Rows from block 13 of a small image classifier, named by matrix and row number. Rows with one number belong to one neuron. Each number is 128 + 32 x the weight over its row's rms, rounded and kept within 0 to 255. All counts start at 0. After the name is the row's rms in percent of the matrix's.
After each neuron's rows are labels from the 100 images, of 14848, where the neuron reaches its largest size: "colour at peak" is the nearest of a few named colours to the mean colour under the peak. Only what is clearly more common there than usual is listed. The data: crops of objects in photos (Visual Genome).
# u: gMLP up (value half) (model.blocks.13.mixer.u.weight, 640x320), inputs 0-106
# v: gMLP up (gate half) (model.blocks.13.mixer.v.weight, 640x320), inputs 0-106
# out: gMLP down (model.blocks.13.mixer.out.weight, 320x640, transposed), outputs 0-106

u.160 112 [126  91 195 125 147 147 141 133 141 171 118 139 128 113  61 109 113 137 124 165  63  90 163 105 109 111 163 196 134 132  93 115 117  96  93 120  93 102 146 196 138 183 141 122 115 152  92 127 110 111 188 122  89 136 104 187 129 176 153 117 131 156 111 183 126  89  91 154 129 156  93 141 104 160  97 130 157 174  77 156 136 120 121  65  65 152 172 139 147 147  98  99 108 187  83 147 139 104 140 102 131 117 157  92 135 112 112]
v.160 118 [ 66 133 113  86 175 168 147 122 143 157 121 103 113  81 155  95  94 109 159 101  79 116 132 115 134 115 180 110 124 136  57 132 112 108 116  92 147 212 155 147 137 142 147 173 135 154 156 110 153 100 136  53  99 134 186 152 143 183 155 151 153 117 135 102 161  98 114 135 108 143  70 155 104  93 194 186 117 117 150 139 122 107 185 155  40 136 189 179 134 106 125 178  94 195 182 138 190 126 131 161 104 147 184 131 123 139 143]
out.160 115 [ 67  82  46 161  81 157  80 105 154  99 138 152 105 125 115 109 131 100 138  96 142 141  43 170 158 165 139 150 157  87 176 117  75 137 146 101  93 153 164 134 163 116 113 183 149 121 104 144 156 103 146 127 145 141 153  86 190 133  82 116 125 150 100 124 100 164 101 151 165 129 127 116  54 166 141 109 174  98 101 130  94 131 148 128 131 124 131 103 148 180 141 100  84 136  90 107  52  90 127 179 158 142 187 141  83 161 111]
colour at peak: brown

u.416 116 [144 122 121 155 114 103 148 104 144 136 113 159 133 113 160 160 111 143 109  96 191 122 194 109 119  97 120 159 140  99  78 110  14 128 140 139 147  63  54 141 125 152 119 143 103 160 197  83 128 123 132 132 156  94 121  88 135 185  69 108 115 154 133  97 111 120 145 163 148  94  62 106  94 154  84 128 105 110 114  79 105 108 140  84 134 119 152 176  92 117 164 112 138  87 153 141 121 156 162 168 137 128 191 149 129 122 138]
v.416 121 [146 133 129 115 135 119 155 129 140 105 122 166  90 110 138 146  56 162 153 171 153  96 161  96 187  93 172 119 124 162 156 182 142 115 105 137 126 117 132 100 103 134 130  99 106 122  99 159  74 128 149 166  92 141 116 140 154  41  93 139 106  67 171 137 133  84 115  84 154  83 156 101 159 105 131 106 124 104 121 150 188  71 130 173 124 142 122 163  63 162 147 206 146 119 144 130 108 119 159 209 132 108 122 159 112 127 120]
out.416 114 [ 98 104 138  43 109 142 131 100  96 102 104  79 131 119 150 132 118 167 139  87 172  89 123 155  76 190 148 126 120 146 114 144 112 149 156 159  93 112 132 123 133  83 120 102 169  95 129 153  99 157 126 175 141  62 165  90 164  99 143 156  69 112 132 122 161 142 125  78 154 118 111 157 161 111 143  95 153 142 112 110 168 125 135 150 115 125  91 152 119 153  84  75 144 101 183 108 130 115 107 148 209 147  52 177 106  89 100]
colour at peak: black

u.44 088 [149 101  79 168 161 126 156 113 135 127 144 145 112 153 120  96 159 114 141 127 152  78 168 180 123 102  92 104 179 161  68 115  94 117 116  98  97  93 142  83  78  86 133  89 189  73  68 109 108 160  64  54 134 141 194 134 160 174 158 172 116 129 140 173 129 173 118 160 158 116 110 140 179 116  65 148 142 144 102 127 116 142 112 116 121 166 116 192  77 131  40  93  96 149 160 141 101 114 135 150 132 148 161 112 134  87 114]
v.44 090 [ 82  69 110 152 108 142 192  83 133  81 128  43  79 150 132 113 108 113 159 171  97 135 103 137  97 111 100 155 133 130 114 107 179  96  93 144 106 184 126 127 130 151 146 127 147 137 177 148 125 129 108 112 132 119 129 151 155 129 138 117 184  90  78 105 152  98 174 142 113 162 107 148 125 122  83  88 127  80  91 118 122 125 190  97 116 132 157 114 117 138 124 120 153 139 141  64 115  91 172 132  51 147 158 229 108 159 123]
out.44 091 [109 127 114 125  89 114 133 165 115 123 102 167 143 136 104  96 160 108 120 156  87 158 124 138 188 118 125 149 123 139 147  95 135 131 108 149 121 126 107 188 163  95  95  76 114 115 156 136 186 128 147 132 185 157 144 113 149 146 169 182 128 111 139  85 157 137 115 110 108 144  97 155 155 113 104 106 122 117 129 147 150 149  68  96 138 112 122 107  95 148 108 134 107 180 104 104  80 158 154 130  64 150  79 117 149 120 205]
colour at peak: brown

u.594 116 [146 146 176  89 149 153 148 117  71 121 118 114 107 100 150 111 118 165 135 151  79 124 100 155 121 119  71 121  82 128  68 113 124 113 100 144 192 144 141  57 157 150 131  72 118  79 120 145 155 158  92 102  47 126 178 145 112 102 149 179 140 127 153 120 151 141 111 221 131 183 157 133 146 143 123 180 114 105  60  99 134 123 127 119 127 113 125 126 134  52 169  38 100 156 133 164  82 140 122 165 144 164 169  98 157  74 206]
v.594 123 [179  40 107  78 124 133 158  99 141 134 149 114 127  67 125 133 133 110 146 132  93 142 119 130 154 160 148  93 142 195 135 103 116 101  89 105 124  94 124 101  94  91 197  83 115 137 156 111 122 106 112 130  93 128 140 102 118 168 115 117 124 125 242  64 175 104  52 130 152 134 217 125 128 120 148 148 134 171 143 113 175 129 193 173  72 125 142 111 126 127  89  94 138 116 112 158 144 100 179 109 138  49 117 151 127 116 144]
out.594 119 [ 91 149 152 125 177  42  85 130 142 140 162  76  93 142 120 142 118  93 110 104  99 167 193 125 122 107 115  94 160 172  91 139 216  86  70 127 119 121 100 119 145 167 158 119 148 159 121  67 156  87  98 141 118 155 118 140 144 187 121 124 131  68 136 124 146 115  85 160 136  98 134 195 101 112  98 120 138 128 177 124 149  87 122 101 122 110 113 132 140 145 144 165 125 157 116 160 186 138 118 148  82 122 113  70 157 146 113]
colour at peak: brown

u.6 122 [187 127 138 119 171 134 124 106 129  93  95 143  96 106  53 114 137 127 133 132 108 177 137  96 120  74 114 147 153 146 207 131 165 128 156 121 117 185 165 111 113 195 179 118 117 117 133 117 186 105  85  74 160 202 161 191 140 141 108 156 166 104 200 126  87 183 112 158 140 132 107 110 116  74 147 103 132 136 109 135 105  60 130  91 125  88 107 127 161 191 161 146 124 156 143  75 149 129 181 166  17 106  86 118 154 200 107]
v.6 121 [104 101  28 155 135 174  97 163 116 137  59  92 143  98 160 123 176 140  97 110 161 203 151  84 166  96 132 121 150 119 157 105  96 150 154 103 129 181 126 132 106 131 178 100 163 175 146  93  77 116 153 117 137 129 112 127 105 133 172  98 158 120  94 182 136 169 126 164 124 149 132 135 103 129 117 138 173 141 158  98 103 134 127  96 162 104 109  97 135 141  95 136 101  86 158 148 158 137 124 120  71 128 178 105 153 133 140]
out.6 123 [ 92 111 104  66 185 172 153 147 145 126 135  96 150 146  98 152 153 123  88 146 141  67  96 133  60 144 143 206 145 125  84 106 216  81 154  70  62 108 165 128 103 127 147 130 112 134 146  68 109 177 122 172 186 129  95 108 124 145 118  90 194 164 147 143 126 177 133 131 150 142  74 114 104 108 112 152  94 161 102 144 199  99 109 182 104 182 171  83 152 112 168  82 133 159 108 168  94 114 135 112 108  79  98 124 104 105 129]
colour at peak: black

u.504 118 [ 82 131 124 131 160 159 153 142 152  65 173 124 107 117  97 136 136  99 127  79 158 103 182 143 135 162 125  49 143 128 147 135 136  89  62 106 150 137 186 166  88  91 130  91 199 172 190 129 134  63 126 164 173 125 110 144 186 161 143 138 129 116 154 178 100 127 128  83 110 157 131 115 112 111 127 210 154 148 152  77 162 148  79  79 133 130 148 128 150  96 115 136 151 122 176  97 147 103 134 136 110 125 132 165 148 149 148]
v.504 121 [128 102  86 173 138  90 112 140 151 136  84 135 111 141 156 126 111 142 137  98 183  68  96 120 162 177 120 134 104 118 156 148  48 169 119 125 111 157  96 147 189 120 171 187 207 188 116 101  42 117 186 125 125 100 159 114  97  89 119  99 107 122 123 154 116 127 191 177 165 139 103 137 115 137  89  97 103 180 152  80 214 109 124 128 182 157 130 166 119 144 146 145 173 142 105 135 141 136 103 154  94  82 109 132 138 175  90]
out.504 115 [178 125 111 122  57 125 130 142 194 158  94 105 139 122 103 155 157  89 149 132 161  96 178 213  90 136 162  82 101 145 104  73 100 109  84 143 145 107  79 141 134 131 119 129 197 125 124 132  81 116 106 110  98 143 139 166 151 112 101  47 121 120 112 112 121 139 134 170 121 105 138 140 186 108 184 132 113 143 139 139 135  86 113 132  81  87 122 150  88 158 219 190  82  70  93 130 181 110 110 105 137  97 104  52 143  83 132]
colour at peak: brown

u.499 020 [151 129 121 169  94 145 184 168  97  97  85 128 105 115 106 177 133 139 143  93  95 115 102 175  92 170 181  61  68  99 167 168 146 190 141 130 153 108  95  91 159 118 127 108 122  97 102  59 127 208 107 130  99  96 120 143 146 137 105  88 161 160 150 173  63  88  77 187  91 151 123 150 160 112  87 115 136 125 103 153 160 112 145 108 142 165 122 142 137  83 123 174 122 132 102 121  83 128 108 105  91 115 112  79  69 117 112]
v.499 018 [148  75 156 169 174 106 105 195  92 181  95 166  98 170 134 151 138  83 118 175 118  68 202 146 114  95 122 109 117 108 135  53 146 109 121  98 101 184 121 131  79 120  92 158 112  99 126  96 138 162  52  99 122 126 107 144 132 132 150 139 138 128  88 157  98 112 113 148 150 163  98  49 102 112 120 100 164 114 118 149 145 128 150  96 137 149 155 115 121 132 129  95 174 138 139  93 143  98  77 130 111  59 112 173  89 182 102]
out.499 019 [ 95 100 120 148 187  94  82 124 180 117 107 184 174 100 112  88 145 128 107  69 143 146 192 130 137 143 119 112 189 111  96  90  99 116 142 100  93 118 140 179 140 138 150  97 113 143 125 140 143 156  81 149 139 137 173 139 125 127 157 175 127 133 122  74 109 110 161  42 174 120 113  83 131 127 128 126 148  91 140  99  69 157 144 127 176 128 157 132 171 130 135 104 147 108 169 141  86 114 146 125 122 165  85 166 142 179 134]
colour at peak: brown

u.126 114 [123 149 133  94  89  82 184 117 133 138 124 115  77 119  98 140 130 102 120  92 165 103 174 114 129 123 211 138 112 140 115  97 102 139 140  90 111 154 190 118 135  91 207 190 156 160 148 170 134  76  84 106 104 102 132 121 110  95  87 125 127  95 165 145 116 176 158 142 135 176 161 152 118 146  98  98  95 133 110 142 132  80 125 131 182 149  97 147  69 165  94 122  99  62 157  87 104 127 138 127 108 131 140 120 177 136 117]
v.126 124 [120 104 114 123 154 178 172 156 124 115 146 145  99 112 157  98 109 129 136 181 121 148 140 106 165 175  83 138  71 146 124 159 139 145 150 114 102  64 145 125 108 142 111 150 124 107 162 151 190 129 115 128 108 101 159  80 128 145  86 103 136 138 110 145 157 110 106 139 138 103 126 201 129  56  78 142 117 134 110 138 156  98 111 167 148 147 170 160 141 105 107  75 107 110 143 131 108 183 121  60 105  99  62  88 170  47 155]
out.126 111 [ 62 135 160  65 118 123 178 126 128  34 106 151 108 197 190 131 141 154 162 167 127 157 115  73 128  96  76 122 186  98 114  66 125 148 134 183 135 104 161 142 121 132 104 203 123 123 103 149 144 174  88 101 116 176 172 124 105 133 119 150 126 163 118 187 101 115 144 121 158 132  88 102  23 111 153  66  80 182 138  95  74  89 153 101 133 117 162 132 135 109  68 121 168 106  83 172  91  74 103 115 154 116 120 169 147 106 161]
colour at peak: brown

u.568 119 [148 111 135 126 146 100 143 110  91 154 127 125 172 119 121 162 131 161 142 110 103 175 101 106 131 121 159 180 141  84 103 190 151 181 144 150 188 121 132 122  81 133 150 114 190 124 111  96 112 115 130 157 144 113 140 140 137 175 139 108 123 144 175 110  61 137 147 136 118 138 105 151 103 147 152 122 139 139 160 109 115 130  69 128  92 159 141 118 138 153 151 138  70  60 155 158 190 195  98 124  94  66 106 105  80 136 146]
v.568 116 [130 130  63  98 105 143  98  98 116 147 149 142 121 116 132 187  79 112 128  79  98  88 173 140 172 170 145 158 125 103 103 129 145 119  89  99 119 152 100 128  96 143 188 105 142 119  71 130 101  85 168 177 132 119 130 101 162 102 124 167 121 139 153 138 198 176 119 135 102 125 124 146  97 140 146 164 126 115  73 101 167 157  80 155 100  97 100 131 111 178 140 121  79  74 147 131 140 146 127 111 128 151 118 124 125 130  69]
out.568 121 [170 120  81 187 119  99 114 146  95 142 121  81 139 116 103 129 134 213 106 161 112 147  62  98 126  99 176 174 107 134 146 138 147 133 118 137 154 144 111  65  80 112  85 150 108 113 107 199 116  98 129  93 136 133 148 144 136  61 147  91 107 173 158 122 101 140 143 132  63 180 176 149 125  95 145 147 100  70 147 110 126  45 107 111 128 214 147 133 138 148 137  87 105  82 171 119  81 132 113 150 106 181 131  75 108 128 102]
colour at peak: black