config.toml
model = "image classifier"
dataset = "crops of objects in photos (Visual Genome)"
horizontal_flip = true
num_classes = 300
arch = "gmlp"
norm = "layernorm"
layers = 16
label_smoothing = 0.05
residual_init = "scaled_by_depth"
optimizer = "muon"
nesterov = true
epochs = 34.4
warmup_steps = 240
Rows from block 13 of a small image classifier, named by matrix and row number. Rows with one number belong to one neuron. Each number is 128 + 32 x the weight over its row's rms, rounded and kept within 0 to 255. All counts start at 0. Numbers have three digits each. After the name is the row's rms in percent of the matrix's.
After each neuron's rows are labels from the 100 images, of 14848, where the neuron reaches its largest size: "strongest on" is what is common among them. Only what is clearly more common there than usual is listed. The data: crops of objects in photos (Visual Genome). In brackets: how many of the 100.
# u: gMLP up (value half) (model.blocks.13.mixer.u.weight, 640x320), inputs 214-319
# v: gMLP up (gate half) (model.blocks.13.mixer.v.weight, 640x320), inputs 214-319
# out: gMLP down (model.blocks.13.mixer.out.weight, 320x640, transposed), outputs 214-319

u.194 122:129047135109180153093146136156154128174167080060149172105099156172156138085129177128134144152185105081071154169073136123162145191151142212122149068155135157137130094181086108125105146103136130111160176155150118130145119153141122135111148157160153161106116156157096151068095190148098123102151087092105112125167149124117
v.194 122:173122145164143124129122153098114160132161143107142190121103108114193050111104128129152163145095134160146096086130205031135060145081131121111105124130131068133117120169085079122099132085150111126131207108125123125111153110115122173092165148127129125183090096201155145138150145173164126109120138156074072131140105180154
out.194 112:147099111139112141091144091099153137150133112104132105139125083065154137056127110073166140106146090189161101115147119099145114112155101130089103122115145102102212150139078137144133142159089055111193184113110139122121110109150151154146134071110101103144135183160095024126177103096120164191106103166081113139137121120148
strongest on: object: shirt (36)

u.366 130:116160192153096166064070145103137146076138082118194137151137125051076126133085115080123080225154153083109148193114089159144124126112113142189177159148125146165133125132147078129187094172177177085137104112146097108082125115083131125100130131126177112092126145127162160113109093146099135088146109161171138102114161106092
v.366 126:116160087111147145151113100173124080087079094088163128097186119066126125158152165111116151139156167073104100131179129097147133157159118127112202146175126122145116069155133147110140128133105126088108111109110117162146078107043146101118129128164168139117159046104106083127154144173112129110144126127118151112121170158114
out.366 126:161116130187174157139105147111104142094061114150143112148162165082152148126113123140141099082108104136091138134091137134108159157129136136133128059119113091141129107118133096144169126082131113101136166112133145146117150110116176186102086143162176106160064112143146143115122134161145141187116171083128071088124109120130
strongest on: object: hair (36); object: head (26)

u.118 109:155127108113236115046141118096157155063067152174158107110098171147140134160107126142151134143094168160106173074134156127138136143143093198109120128151084120118138134114093152185118129048109117164184135083115129143134159136168135199141168097107184157062100162086119105044145174119117106097147127061138214188109126159117
v.118 117:114121158116151136156182156075134072183081103107158138131129159162094079138145138124020187162166091112186114101068106135113124057083139153133106132134121061114094133134118137092119094070119186108178155173130092141165136134134106129097143178148110166095132125114088120138146128111102114137084105169095069160124099117175
out.118 109:143100173102135156189103145178166116116136119129117088080149178123117135128086194153148137151170106085097078111127160093154197127130162155202113144137120121145146155105147120128086120115146115086141129105173134112204140111119161144083171074072113080084108098070158075152151145181076136134124115107115126147125152131152
strongest on: object: shirt (30)

u.399 131:138099127130132130139144065059127147135141145137108174146141132083148157126091110149135090125108149103152109081161164150167135077121097153095072121124124089129142140126139149159106135103077095123091147105167154140134196136185064198116098139085105095088115139132165100155121083157135150070109091139132074187151095142122
v.399 131:096080112135198143167185161143137072116192163158146110113119146159191101113086085131135119155126101080133112120086057163160099103164158132128078118168100141056122163127108076053144122102195123185171132139120099057156101138132082152048089131097093059131207168166119134153112126103107145122173141135139146070135097099134
out.399 125:148207155059172139151124117166133129094081114122178133172128107191174140147119104161121130084110151125129147159138132111100121113070135106179166060132134124139082111108140132133147091074155169153053111064136124093183132140141167096158132155186124177131156127141160124075157137139134211096148100102126074124112102114132
strongest on: object: shirt (58)

u.532 109:084086159125136168148116154140158128146172108099170119146122089137090128121099119099102087194155161130115130111079148105153144143148106158075203063189109170105101131124169161146101088144139158166098094134099110119152094167208131132169165148169120119115151124158107149116191085178128102133120184137115086115196172094120
v.532 113:085139154130145094097131159122094118140199108149147136147096166134159137153091174189154171118130156126094133125089114098114148086123128134000142133139172151136141133116168145165120093090098139074102147139152152139106122146135111146140149131160080102095145135162145122205123138107136119116164160168095111112155112094167
out.532 113:125103098176159177091143099103145160101094134181197096088098119097112132108118109091124079115159137157059132164098135084094110168154141162168143109106139153105111118161171131193141097105120148134103166125163156137118103132103069082140148100120130152093166097141139106127138113103130217125158193107119124157111116103079
strongest on: object: hair (30)

u.57 112:164116147134137137114103108128097149170077172115095104153120141191105153062111179033096079121112068126102132106095162120132204111140146133094092140123156087119140126080129140185146131131173103112101177165140082075151159122164090155134179119145145190160131131062144104144114121091171086084150075107100118178129171143162
v.57 113:196189138128133070188120151088087105111129161108149126105120141164116161148130215179107145154122131126130094104108096054152074112111101121144110142115122070180101075136119092145089063181134099066099129131156114093106090150140135149138130177084140099091154212121140146197088130149145183110119138201089182127075106130090
out.57 118:140222139152153143126181177156130108155119104169115110103168164150082167125163096145107113089090100169144128154163131211099130193105180139162102126058117032066102135135118133058080109155125086092081126093074131158125132181123094152114134158121118146097134190125153073107076074123139157143154118129125138110106109130155
strongest on: object: tree (25)

u.453 122:125186114117131105188087114125134194216154103152144158070139111105130070121127131103102129131110136126159104096115130099165089159166088193155091155181114069115101183158126093203115183127147094161155099163117099095081135121118146119133164106105114143115111119107108113159150058190206089091089137146145078161110122148110
v.453 120:150076128137153073129129139107079145128113085192096095130151138159149130132154114112085163157115123124063111132183162134159060202162079133155144136122136156130173076167095165133153110132148095124147085130117120138124094165112173067117100151147096099135137091125145146119163096144130154139122134117140088147079113156094
out.453 118:114139126132127145130073127074156135139118129145149103146174129127140126126155123207119153085140110095139099184122140133145125118045120118157165143028155084145150091118102179138159185141167101073099095088082085117087114149109140123135142135152145148151081130179121104112144130107124095156179184041108142207063128166101
strongest on: object: tree (36)

u.616 118:126138080131062151170129139176056186143114171102122124167115136118162167107127157158112062179111145148137105110117150116128068122129128214106112097122110125080151100178074090140115196125177165141142119141120134144171133155133164116171136162120120111154148188139104107098102121109103098117154079083184101160187099103119
v.616 123:084177072139189121175108130149136108101075142142189123128096159131113124112167114114135065094144111126175176202134132176110141094075112193105095177125132185096121144121089146201146205178099150199165144132169174101149091197104184148137093109087086146084193099097097105127127114127116148149143109101123091117141080142115
out.616 124:135134059186064136214115107128187139119165107159123075088060134107137131093130113166185108110100100143139170084160164093139124143160136127155154112092148094083139127152139111056152104101104193146101124127189088130126097136115155095127132112131187133157125099143156136158128159122111106107117148110119136105143156176141
strongest on: object: clouds (25)

u.476 117:138158165118109104189074090141129149135075117120109138118132157158108106089116140176111141143094156133136133148121129175148129164108124137153186124127118133123146199131104093127087169127136129124149097163149159139114163173145123099087184133073129151094121127063095131164070110176114084055089130129172189117092124147140
v.476 122:153144140089107132123138169090136130142096134179086113160086156106122157145138137132108172169136183138152136119178134059080147128103118103093145128130193162054056190139183192145171135135126143160107122069088104140112110117168135116114146168071160093123104073143128123074023151123092128117149161147159088166151116122115
out.476 118:160106124087159148118086109136163098120077155123111123131113150121115108133117081180044096170135184153116119150105155147119159127057185120096130086170100150102149151116174138094169153161097130162110149100117131088120133108111108135141130160130194162127114240150147114093106118139091121142122157153078126177161092119129
strongest on: object: tree (27)

u.270 125:090145134184146156140107118070105108110151135132200179117137112096114135133149113127057116091104125165114183051084167147103060099104114168122175163144081152101121111102093155111120109163150156082132130118110117121128128079122100118144155152127106174172101081134103124178133122102164059131082167185086141151093169075101
v.270 123:176132129191114106122139058088094125111088138153117068131066075171066161144078141120121117056157123134122105132155161094151152140136175131158196146192122108156179104163059121099127133171111124123156164117118110090063131122165187096084121149155121120135150110151134125142085188082080123098104093134109160105122112159171
out.270 126:076179119121136124114082176172156094095150129106101104145138094153093150086145062106130089137170145117136168121092146151197168118129156108152110183084124148122156139145090121102178150104194126156071136129179146134102131133166106205133188106098130151118126204150148150082121124172142078204134064139122096150053100122200
strongest on: object: hair (34)

u.478 122:148142193136127100146107115128145134158095111104117189151163149106121153140133135120126113128130113146120124189190101189122093090158093129187127118075139106155067121126136100131086115166108164121196104121168146150073138132090115105127097086140105119110079085132114191162105147125107188158095145117128081150143142175083
v.478 123:119112138064115129232132175138077135145100087091096160128119157103120109114120168135149069148080096150084136110130203147101153117129081130123140085170095134143100131098152131176143149137087104085128068120141107134111127124102170102125063120120063201186111122144064147168120136190126168128109183134150135170127127149114
out.478 117:180158038145129145145160117111200061093067131117116176137162176096170140123076145108137113132167092122156150199121163168105057175176178111073229127146127107075107069119102163108151117091160117048166178155124145142107090118063118166144149171069120135170116107143115165214138160128172100136124081164133126148059107140158
strongest on: object: tree (26)

u.295 115:186100141126161081024134150103130159164119117074126167153102131137098104133152151140101183169158112119098116147091083180110110058070119124137193009133102066175132181103068142154126144145135168167158185137118155172082132102101085086146124078181062128121171152101120156070140115105106146123141071126164121161140147149129
v.295 115:148112152132126109100128092137138129102120092105205100177094145106117090165159165068106107138018151176068133146157135151174130077108143160085119102142112093072101164129034118140147135146119177158134097123099146144105144129096095055114116104186139110223148164150102154152162168117137145137137147155136141107171150142063
out.295 112:174141129187124105134211137186083154119127164123117126105191183110134084123094168141113111131147145113078133105131166083172188192152130105092108095114146118150156079134115161110146148082111165191089130140142121068196122128156134057129142096167100102113146103099089067099121151150145133122163165153163121088170147163120
strongest on: object: hair (53)

u.407 127:090121111151109035109120110135088105154166164122156164143140101119131107188152153128132087112142125110135134139118181127157162155123084157151136104109139075127124210147177116079122122066180119161150137104136135121125121139117051120085144086038125073086127152146149152111089154125172119120089102096137126159113183095123
v.407 127:126073135231148115164081099157137116147124153131124177145070138122136092142126112158108089162173143106147154098140149187108098077120132169112112122100157131135122187140148129101140102123118159149167122179175136147116141105230110108137145139164067101101127139139127108171160138149181138095168131094097059128114096136154
out.407 126:113136080172160086080121116134145128124137107156150097152130127149123138155094118143091124146179122132154156158093104077155167110104126120102186082133098114175132164170127179109134159114144091085094173144126166181071081107136071073108113144129183121177181130138122084142158145135111127137143120136080162165112057135126
strongest on: object: shirt (39)

u.379 129:110112106088153168147140084097167115131088143111119155125081123128162157163107175078090070139148130100046159160191104144121130093081122164060200070134120164128160101152085189119127149060131079084100112080132085152124126158099159170164105109112101186143128094135118105119186099102137141151216138157140137096148187127160
v.379 130:105135136102136094131077107162113161083122117189157055162155146092133132096113130108133123177151102025119140130190109154069142101146151163129191121138162142100153128136092167078115118108142141147146127051111149104109156157154127090134044119151148117176140153152157156105070107148088075118112130134117132094105145097136
out.379 125:090180072089116069166153106126100167137125114186074171097173099135082128151159144117159098094136109087119110110137139206171192123104111149133129151153104148155120147194075112074155050151106092133087185123119118086120131128154114134137130165145180122105120121177127151111139094085161121149109118103119202103139086174142
strongest on: object: hair (34); object: face (26); object: head (26)

u.587 124:114211103193090149144122116080142155117079054102105093127136180143157153126150109075124129155119164106164113199133147113151111134174187156117099130131135105135130079100137142114101092137118088125124117099100157132155129142149115124107158107150078106130142130095131115130105172138127124141126135057155083092129137127163
v.587 122:150118118067146126111112110153100101143099108135133123064159128158137172109180089103231132101132061100125104110159139118117120143192196123136153158124147132097114101128117168118117061131094113140124061126110062173123161097067136133144086098124102068075139084087132140165119102095138156096135156129151074146127131079106
out.587 120:135131119146085084162151081141173171166116119084134105219154165158133171120217116085162124159128105092161197111120159170099094104118176073150114129151146109099116190149132146109114106144138130106093102097106072179148100105112147152144134152132161116131147082140141133098171105168148116143187150135167078111132157089120
strongest on: object: shorts (34)

u.121 115:116163142132175188117154188101116188162107075157089157103084118137111152139108147097108105186130126078124116118121076183124210145117084071191134167112084183062133125158183106076105085145132143122111037146116107137128119128116115115115172142115119133126153099103164137153139149191134184113113181119117133140097169093094
v.121 120:112164164172074159166120170037183128134090103108130165141022155135115098153124143126120117120103163137201172118144106136107152134165067123097092125138109123132120122105101150176078130172098172138144090148123115130177079125078156077188120106090133153140085110190112134121167173088142150115169158123093134161123147162146
out.121 126:120123098115146161191173121119104051083120138103102131132110107173109141181129146124103149099085103110128138099197143140096134096138079108044102140081151146112131093112144138143182067095148116085133147129133167123126142095145109142108164129090157127137121137122132127180104117111115117154117153122190120123116165146124
strongest on: object: bus (27)

u.195 128:097103106069141155124132110123132109146126148128132150086151156102101099165212135154135112159116120188106164074082078182171134109133087111060132174115106097136104122105099100142112179171167150145160195116160182081052198111124127185135120162044097164098137075077112156140186137140124156180137122130162128075104158071146
v.195 131:182112094118167144122147147098102171173124134191076138115078113122114117154156157199078158131244111104100158136148116117155141157089124085077159091091150169104161106107106193160095071081114135107126152106111145151098154071094142074171133081123112069080165121194106107102118166157105146149151150158162143108122076132165
out.195 131:153158126122124143144165168100122159123078166120113119145117105088085109127126131184055152129165196064152130143097167159139122167147129103131166108099178141157107108121155138177151118172079151122129140083108128139111148119120119152153139126087089083156155144095105106117122140084133078124122104144159139139113125147142
strongest on: object: window (47)